A small contrastive audio-text model, trained from scratch: encoder activation swiglu, soap at rate 0.0015.
Rows from block 3 of the audio encoder of a small contrastive audio-text model, named by matrix and row number. Rows with one number belong to one neuron. Each number is 128 + 32 x the weight over its row's rms, rounded and kept within 0 to 255. All counts start at 0.
After each neuron's rows are labels from the 100 clips, of 14848, where the neuron reaches its largest size: "responds to" is what is common among them. Only what is clearly more common there than usual is listed. The data: synthesized solo parts of chorales (CocoChorales).
# gate: MLP gate (encoder.blocks.3.mlp.gate.weight, 192x96), inputs 0-31
# fc1: MLP up (encoder.blocks.3.mlp.fc1.weight, 192x96), inputs 0-31
# fc2: MLP down (encoder.blocks.3.mlp.fc2.weight, 96x192, transposed), outputs 0-31

gate.164 [142 102 151 131 158 133 161 132 106 144 115 191 120 101 148 188 140 149 124 176 123 126  88 122  97  98 178  60 140 131 204  69]
fc1.164 [122 108 117 114  91  97 167 121 146 116 139  86  96 106 117 129 176 116 112 123 119  89  77 132 124  90  86 184 151 101  86 114]
fc2.164 [126 106 102 125 128  71  80 135 128 113 128 207 127 146  70 142 117  93 138  67 126 110 115  88 140 136  81 146 126  83 164  81]
responds to: note D5; note C5; note B4

gate.2 [ 72  98 160 165 133  78 107 178 143  78  65 109 191 124 142 110 163  85 172  47 116 115  86 105 153 189 133 111  85 149 152  61]
fc1.2 [ 38 100 157 122 134  97 105  70 177  98 140  93 150 106 174 108 121 149 123 118 146 111 126 155 140 175  73 137 154 122  99  98]
fc2.2 [108  70  59 103  69  92 143 151  89 152 158 151 117 132 102  67 112 125  68 120  94 166  68 125  94 103 151  88 114  88 107  83]
responds to: note C4; note B3; cello; note G3

gate.31 [109 103  69 168 119 142  89  94 130 145 148 150 156  92 143 116 158 176 112  82 105 129 169 136 120 155  78 152  91 148 139 137]
fc1.31 [117 152  37 139 142 118 160 113 159  75 214  89 169  95  96 149 154  90  95 109 138  96 112  94  88 190 210 113 170  97 133 135]
fc2.31 [119 153 149  98  88 150 112 136 150 111 125 114 142  47  95 143 193 148  85 141 121 124 149 145 130 142 167  93 141 168 176 113]
responds to: trumpet; note D5; note E5

gate.107 [159 153 156  89  81 168  85 162  94  96 163 153  94 144  95  94 117 141 168  92 191 170 101 181 179 120 167 116 139  87 182 131]
fc1.107 [134 104 114 127 199 137 185 107 112 163  80  91 105 110 118 152 135 145 119 181 150 100 114  79 126 160 130 139 140 168 141 112]
fc2.107 [119 150 157 144 147 128 197 147  14 110  89 154 112 145  92 112 204  88 128 121 140 152  85 113 117 115 144 133 125 161  78 139]
responds to: note A4; violin; note B4; note G#3

gate.45 [ 66 128 129 110 113 154 124 123  86  99 125 137 157 119 140 134 115 114 202 161  95  71 183 114  89 149 175 143 160  64 137 114]
fc1.45 [171 185 132  85 124 147 169 113 133 173  85  90 103 116  51 169 130  81 138 108  65 146 102 144  88 119 175 154 148 118 121  79]
fc2.45 [147 132 114 106  98 141  91  79 137 123 116 115 111 168 119 178 113  97 109 124 122 110  91 171 117 130 129 145 103 153  80 151]
responds to: note D5; note C5; violin; horn

gate.108 [124 159 118 115 147 125 139 150 107 139 114 158 113 181  93 163  96 153  88 153 157 139 109 162  80 129 161 129  97 141 146  85]
fc1.108 [169 132 127 150 155 132 147 103 113  85 138  98 142 182 139 151  90 150 143 140  93 148 140  45 148  99 147 143 110 140  79  82]
fc2.108 [ 78 123 118 166  79 177 137 145 106 143 180 188 155 112 126 118  96 157 130 110 103 106 153 156  74 155 148 149 198 109 175  76]
responds to: note A4; note A#4; note G#4; oboe

gate.104 [120 151 134 113 117 170 135 116 192  93 175 106  82 193 169 131 123  97  85 134 175 178 102 162 141 110  94 142  92  69 139 148]
fc1.104 [126 195 111 151 109  57 185 104 180 168 161 115  88 189 106 138 121  91 101 190 195 131 106 102 180 151 119 173 157  80 130 126]
fc2.104 [177 132 117 119  95  99 142 149 168 151 108 161 112 138 148 150 156 127 118  85 129 128 182  95  99 142 167 161 143 117 115  99]
responds to: note A4

gate.58 [126 114 205 103 190  66 149 142 194 145 116  96 151 155  98 202 187 166 197 155  32 118 106  90 187  98 118 131  78 172 133 129]
fc1.58 [171 147 121 127  34 144 172 149 108  92  98  77 152  99 119 167 191 119 128 134  13 144 159 120 155 134 125 116 154 107  99 126]
fc2.58 [128  95 131 159 130 156  98 197 152  98 115 129 112 171 142 113 160 145 132 134 110 122 155 141 172  81 140 133  95 139 162 127]
responds to: note D5; note E5; trumpet; instrument: flute

gate.24 [105 162 143  97 188 125  99 116 118  91 165 103 173 116 106 147 176 133 101 148 129 103 139 160  99 164 170  84 108 159 107 108]
fc1.24 [ 87 173 102 193 106  98 132 124 111 103 119  94 163 116  81 128 135 108 134 177  81 153 163 187 169  94 135 124 147 109 148 148]
fc2.24 [100  98  81 132 161  98 140  72 156 158 150 107 182 108 198 128 134 140 188 129 168 187 156 152 108 112 130 165 126 132 118 117]
responds to: note D5; note C5; note G3; cello

gate.41 [172 136 157 107 211 146 118 120  76 111 128 100  89 205 108 135 177 155 160 120 150 107 120 119 100 133 132 130 153 122 121 178]
fc1.41 [108 134 112 192  85 148 120  86 134 166 126 111 119  31 110 140 139 147 122 174 139 123 142  86 162 174 161 150  90 151 107 102]
fc2.41 [155 111 182  94  99 169 135 105 116 155 144 153 110 102 156 129 171 111  68 166 135 150 144  73  98 100 128 180  98 132  91 109]
responds to: trumpet; note C#5; note C5; note D#5

gate.165 [144 133 139 150  83 153  88 125 135 143 123 173 109  91 126 151 142 190 146 122 140 103 153  68 104 132 117 144 137 145 135 109]
fc1.165 [126  86 131 141  91 198 120 151 132 155 121 155  79 109 131 110 156 173 123 114 119 112 153 117 118 134 168 150 119 141 150 137]
fc2.165 [199 154  97 101 137 131 119 107 132  86 180 110 106 137 127 207  81 139 167  96 123 128  55 133 127 137  87 134 152 181  63 143]
responds to: trumpet; note D5; tuba

gate.117 [124  93 123 163 168 145  86 238 123 135 120 114 198 118 144 120 115 127 179 125 143 115 160 106  67 137 116 146  72 158 116 126]
fc1.117 [118 193 130  88 111 182  86  52 133 135 111 122  96 105 146 111 111 141  22 158 103 116 151 133 147  77 162 180 118 122  94 128]
fc2.117 [139 152 138 125 116 112 134 123 188 151 126 137 144  71 127  76  83 153 110 142 130  91 151  88  84 135 120 103 165 153 139 108]
responds to: note C4; note C#4; note A#3; note G#3