Weights of a small contrastive audio-text model.
Model: 10.5M parameters, encoder activation swiglu, encoder patch size [4, 4], text encoder layers 8.
Training: soap at rate 0.0015, 6900 steps, batches of 512.
Data: trained on synthesized solo parts of chorales (CocoChorales), 39062 training examples, 90.4 epochs.
Rows from block 4 of the text encoder of a small contrastive audio-text model, named by matrix and row number. Rows with one number belong to one neuron. Each number is 500 + 50 x the weight over its row's rms, rounded and kept within 0 to 999. All counts start at 0. Numbers have three digits each. After the name is the row's rms in percent of the matrix's.
After each neuron's rows are labels from the 100 texts, of 14848, where the neuron reaches its highest value: "tokens" is the input token at the peak. Only what is clearly more common there than usual is listed. The data: synthesized solo parts of chorales (CocoChorales).
# fc1: MLP up (text_encoder.blocks.4.mlp.fc1.weight, 1280x320), inputs 128-191
# fc2: MLP down (text_encoder.blocks.4.mlp.fc2.weight, 320x1280, transposed), outputs 128-191

fc1.428 096:420481523402432495516489521502471547481406545522528575504605551496503550470544448467475484400500468590481510441461560421441478473531440503512482395482444523492477516452447456441547438442518482
fc2.428 092:446542559553484510524455546522506437366496502499529545529550554507500492456481477508512434491432440399447529529478590535576572459513518493566484549538489557511484559443615456621431574563515507
tokens: "d4"; "3"; "f3"; "c"

fc1.640 122:533456543484538440474532480477603470487545500530468525526575532503484599492534552461499521440443429461467504613523496386485472487512466601464542419509556533498486493516443571485499516519543518
fc2.640 113:457525431465486515471462551489444531484474513426494436502421467501527439507478420512539489533560552537509518332471505582469478488524554425522463577510419447510509513474552428546507446514468471
tokens: "a"; "d3"

fc1.113 134:527479424484536455481470505508514474462478489586529508345522547581456501502499469430576361510416397509519498472480573519523512543492493499500573410527480519522417459508600502484492514440474517
fc2.113 133:489529574487474579545541481464482524524508504406427447629455451427555524467489514568463678498588579523457527495524439504461518458521521477497462557484493444494536561480411466519497465539551469
tokens: "3"; "b2"; "c3"

fc1.738 095:479430549428404478473473582588620420498461491458570476454533533501513466489521504519422542540488490473525583489509507500494493482441421526472480443566462459525519508590553569450532525465543474
fc2.738 103:534489484519539457535607504470532544516464407465551534405554611555399486501507498485576562591532511510487557530476520571448518486539484421521551465518492532536494493482535471430556576428456584
tokens: "3"; "a"; "g"

fc1.649 088:444474455471498429470435492428533545569494568559523475451476567531502586539613501495507593520539458512534504500520552525481444440464408514538588496441488464505572596396506565496524450484426550
fc2.649 093:581554541522498450463492485586527464453449523457503480497467498465527487483493471475434509496469547547444497483513443560500527446519481516533531559522606498546457400475483455619465513586529439
tokens: "5"

fc1.577 086:493464443490402420372528491487513431518589501546494456460519566559560561480524492483434420449495578484557485454504522485436496463426516477405521557559495513551469520464502514513520466456532464
fc2.577 077:481452549551460456517530513481431412449561473458470490467488551485543534453515431530522425567587477432439489509553456533604667471483434468485510566514573465453454480565578454479488516490480496
tokens: "clarinet"

fc1.169 084:522476581466505407502571471517471551540506471505420419420571474469510494537546493441489494567549531494606486508510443419510444455369498505484502550433509540519525445493503600505500413513513438
fc2.169 081:514470543514550424638515474491539496483562474474497516531522514418528466525480498512543595569574582482439531512453544642515644540474491451449590537546622520519500539540508543560511523442567546
tokens: "clarinet"

fc1.16 135:608531413453582579418506488572457642465486492467511545514514465495575470487494422522474521475505591481529582447483419536466461493417480494491456590415505516501462467546565468475451445475524502
fc2.16 129:423471569541460440598496505429532374520531559515472479477502551523409561502501571499496446532504411473477444545574576436523519476578532478501558445562494506493488529473429511518513540516472521
tokens: "clarinet"

fc1.443 093:501473487550569462406508552520526506567455504500431518445498425502494496553568483525457560436512498402573520522412436520453477512532528405521467455424403486490577578462478561481626542505494488
fc2.443 123:408586538513593524500519594498488446528520498554516470489495498534416382459504601516502556450457469436486497536410456535490579441491469412548468465526467422578484476477499586546489574557443479
tokens: "a"

fc1.524 078:491488567523399408514520536520556529571545435489567506511529468448445477618520552567416488477554527399516525507522429480483409461474412513521467505518471509442513526498547573466588540444500482
fc2.524 062:494516522429475495492453440534470421424514494491483487484498535522450550464492469440430581434568507461447473445488510470558525427488508417446514462463537453468433441404595452508497561561460537
tokens: "#"

fc1.4 050:403484485527488446445540526529527390567509569536461514493611460463459462492573472534538471541499529498551488444453443446447383467456432499521502548530486490446518461511523603460507474452521527
fc2.4 064:479512464476409522469445518501457461343515459486522475507479532453517539398550431504509483499554375462520425403496466514582529417558517479576451526569541450510343488488577321571462511550546516
tokens: ":"

fc1.214 095:439519555571526463513496435485542517512493557458424441475554565462642549568570506535471465525528578545537515445505469535517340467380529532495505513575506523535479521498563504524518516441486378
fc2.214 127:456404566586516487514420500463551474468524549484423518488492526508576554527552444553527502602557502512475495504578482616466540528529503460560516530553579507446479484568546447481516542495459408
tokens: "clarinet"

fc1.496 114:585490579505471534563485415513554432565566435468418560502575590461510523594607493507485490582472624498546496487432459464534386569424571530459437521460432499498455511532567491518419298428446534
fc2.496 130:474595568508465497520477430483540448518530488443400502509529516473573510472665527421484482596554471515576444438525534532530418468553495489502423501519430455438496514555544468431543478409458458
tokens: "flute"

fc1.401 120:584500428448423578464451439442479471451527502460572553445582500494525458603575478555516479469379552485547441507538406554463559570438461517470437465523408514473452486542589502462587538423479555
fc2.401 122:422520536538589426597559601564472511565447543529420422559398488474482557378483485451491512513593464534436551461441587465512463464564534537505570569489580455522517499431449482598434448573508486
tokens: "clarinet"; "#"

fc1.664 086:401486409516450419507563493517449491594451490524439547485492486532563568517521391487519449479556507381470417419449364450554376475485495543496530556550508465419485549467545478458489445473453406
fc2.664 069:487485512463459453476570594500519408433516557477485475486620506479429536420497450465494516533543529477418546402555482483525516483460551407465478555611588527543447527461606370518483457581537509
tokens: ":"

fc1.493 126:553485557459529565545473532559436547530445558615562524515479519509489506564478481422465498451465460547483514462533481433430508440454489525524458544536480500449462451545435498500506515456387480
fc2.493 123:451481465500479474430514450448576452496505463428475470476510491440479509429481524567515500537539559449481510528440543555570541557555477503468555456485501489540508521468543503484554506549627450
tokens: "3"; "b2"; "a2"

fc1.473 075:390523476520485427424493526483471538650509482525539510561553455399437600599503446484443490493512530500504560486415518559503472463477429439597521477577470449537569542438617565570415552394475585
fc2.473 083:441503448495384451488515506546486417418528440544512514480515454515502566525514438482491505470549464444481532450461517487552463436500512472554476521607516389541422475431594368558501514498512584
tokens: "#"

fc1.312 124:439504493453489505464453505483507466528421548459454544525473486502513532482527530483532491509533410394541536440486543463479480442482524567576543455526599464426592489599513531576447462467486544
fc2.312 126:537490514573509476540502464533484528464571420495536474437525540476495457530493500514431484485476559579437435523503483546540517520500504439429442517438436527586406528381509455466522507505542471
tokens: "g"; "b3"; "3"; "e4"

fc1.730 109:529436504542499409468493402544531519475485525466512529397517544495495512442563492436463534492338453522501576550499383462522442496536521466504557515436598612555476576541429513484533531513566470
fc2.730 098:456606502451516576525521545466439494483469492556489462517486487465488483556453501547515477518630519504559538446470537534564554457480522527494473470552426381417497443481566476503480489510464483
tokens: "g"; "3"

fc1.247 095:459527496595539450488521489421577480508360497475480492534455545504542510586471522464438491485541498446509518495508479491505462412549378509441503535456413489528500397484564595558535447514452465
fc2.247 099:523451537600612517581426488494584458572453541527477544514500478464517462500490535426505516433517522484401489556519527602555468544550465402488579542528585515527516480496436452550453523509509503
tokens: "#"; "f3"; "d4"

fc1.253 096:469498495614501445514482562549485514451419428474505478491518542480449510507623454523450604457515518389535526460423503515583497569445456573514472540526543521534515546562469450459454498412450382
fc2.253 090:460528514460481464483528464518461477405466467456565583473482490398511490516406445496384472434526444478523559541499556417514531490407483463498502585508506472498588488441508380443544550573548559
tokens: "5"

fc1.629 131:439495544517436465530479451519471458454491491655421522529394520491441396502557487446514408550582475603581439485538461470443525515529428500542542520511418518489465565457512542519482459511428521
fc2.629 134:563504454496576535476515581506498538548538494304560506461604522520570583467453516564489573443416578447423526480477509533570482479437559489458475440511577491520537457539500446469529531482586485
tokens: "3"

fc1.748 097:466496473536516448461559562503565457475610504456525458440497557574478585442522529444530459515455516563479483481529430430444489498475571527527539476459473518509473476504447525422487519523501493
fc2.748 089:434564476473459479622423439525441504469439438517510498481533455434492444518482487451446503495499549415504518455481582539523541481564515427511483524523558484426464545496590440530496511534513584
tokens: "g"; "g3"; "5"; "f4"

fc1.172 106:481462513499554500515502525506510486409542538483425442530530509477363607482488491557543583477515581540546496549466509490454518404467489462477520565429452505599550417485507514465564452495564555
fc2.172 110:425454514524428524493557587469437498463449513522520513493481460437523403522483473491397444398580396519527461431512565473565504483508414574486391524527489497545430465494503492530492485557460418
tokens: "5"; "d4"

fc1.573 081:512576492569508512510496546473482492470555524495514508518543537511444489423559558475455524372468530407485394515485474515498363508528501527466476551545478575459455531481551417383474430426439406
fc2.573 090:495482521471544408470457542528502454454550539517612564456434539417439470442531522569464540491604490479456467476510506510515555453416531463532511489453471562508638472484436474538439544579568445
tokens: "5"; "a5"; "3"

fc1.252 099:417498520456465576477523452543438482436557496491495459505591478572548582525533558481454542470529490443575645523603457584486397551483453593529468517551359559439475589487441550371539447456520438
fc2.252 085:506524567478499388571468554446547530533473568540483465475567504426441527529471472486445560405539514392492453463479506586453631452449466472496518540478423486440516397466482422498521532567559446
tokens: "3"; "<end>"; "f"; "b3"

fc1.14 091:437510567518511487447525493461631459458549495460521527404533532536494540373480450449599547456447424491407627523464327378552530495428508498552512452461522496568470525474542508436517622556483539
fc2.14 089:496521478522526611625495449565441507480463469506555456493455539382510454551475532496422465506532532475558564443576615571575480426409571503547519571485502512449541361522484394471552534529548509
tokens: "g"; "e4"; "g5"; "a2"

fc1.440 068:400535442486460474494474539452488456517515531532424471416630529472432540558523478416402543450526482434477599436518507470570451451522406504529423546519492572431533526513546616380510549436431497
fc2.440 068:479500431467390490503539592516433507344531517508528549540400535508537519550516476595514471496587462503500478416486433463549546446480524347413458479554508451511372438502541364567494443619597444
tokens: ":"

fc1.27 123:375493495485540446557497579482440495503466609613458521485506553511541496483545411407470396502515465469461474478561525501518608644525505545567497550507437507494535495480419501474446569549485601
fc2.27 120:571454513520488552479462425499596488486526413393515472495497490469476528541438578581527630508454545515548513496488506479478434373483489464470456445497548470516430439540593501503570434492498430
tokens: "3"; "oboe"; "5"

fc1.593 095:550472470431517442531533442522489504448454399476419509423565510544446559530513511514461443540522537446532560402469437498483495506336492554486448518463463543495578555481505565471569498453483514
fc2.593 091:490508564590464507546444547523514449456615473498566469480499520526513472457385469513542505443559533420404458463522530604529517465498513402575466490533508422433523523555568482570523589559529552
tokens: "clarinet"

fc1.452 090:484612470541545516465494505540465439428478453406402581478494480460509462469565518506414527502486506506403498528465549433518457428422519534447599587491496528450567462502469483559584459489453558
fc2.452 083:514508531489490535651511567588412529468474448522504467514509448537420504485415473460486514471521535416481478545442542508489500474526469511504499583468569435472434520450516446538535512479546560
tokens: "5"; "d"; "3"

fc1.217 122:496478497442453470530482520452475551458404560582518471453487528527566513436539455399511455497531440428500536500589500526511495463527552489468505568498486533514538546630515502572432534520535474
fc2.217 116:483516494544516543468469453535529457535567434406502503521533487413433481552481556562482525475493561586464483493407524468492505530438447530566493429483505432467471479375487467435543494459497509
tokens: ":"

fc1.608 095:535453540423584471473510514526496501569517544547601528522514528492580507485536477591573451573494530563501530447443520446380486498603554492429503494474535493454544533490561457561405472492555359
fc2.608 084:445519429503471384591497606487465416448472499529545462550548531525456491470481499487487520417497491503402506449545559445476597501370554448453541519470546499461504464480544523479573587590505624
tokens: "5"

fc1.641 132:395528389461558533521511469418515450548451513427482497555600488489457473395464543595441448481572498423478454545484493445544454534477498527555583449538479395471567504482566515529467437509484421
fc2.641 136:576467598538409472484539519552511534470525489541508526444409503527551507568583451395565528510387493552525513449534470516454504463539536434439432555469487592551421476539409496506503530499527597
tokens: ":"

fc1.389 103:504476507522434524509497441534485372557574509434517580447566558462466619570614470463537479560428629474585457505372451564459450530515541475436491465473474453399499459493543547551483417425471529
fc2.389 116:496574521486446529502475456501540471494493460435454499543558460473509503442611521420492481548563449482620427447534543495506414433592483549495424503563377403455469499513555456470503518410436499
tokens: "flute"

fc1.256 119:445512411500556477545471492558535478575547452533486452450556548501451507541515470542562558563554501506525512500438478414516528513487514514524494495474453468407563517501519533553466428646506526
fc2.256 112:577480597500478507422517498459473503444455521462505529548441455499548494463489501465477412440454489492433487448518490576468471480551527500448482538509548515555431501453498437462553580375473485
tokens: "d4"; "f4"; "5"; "c5"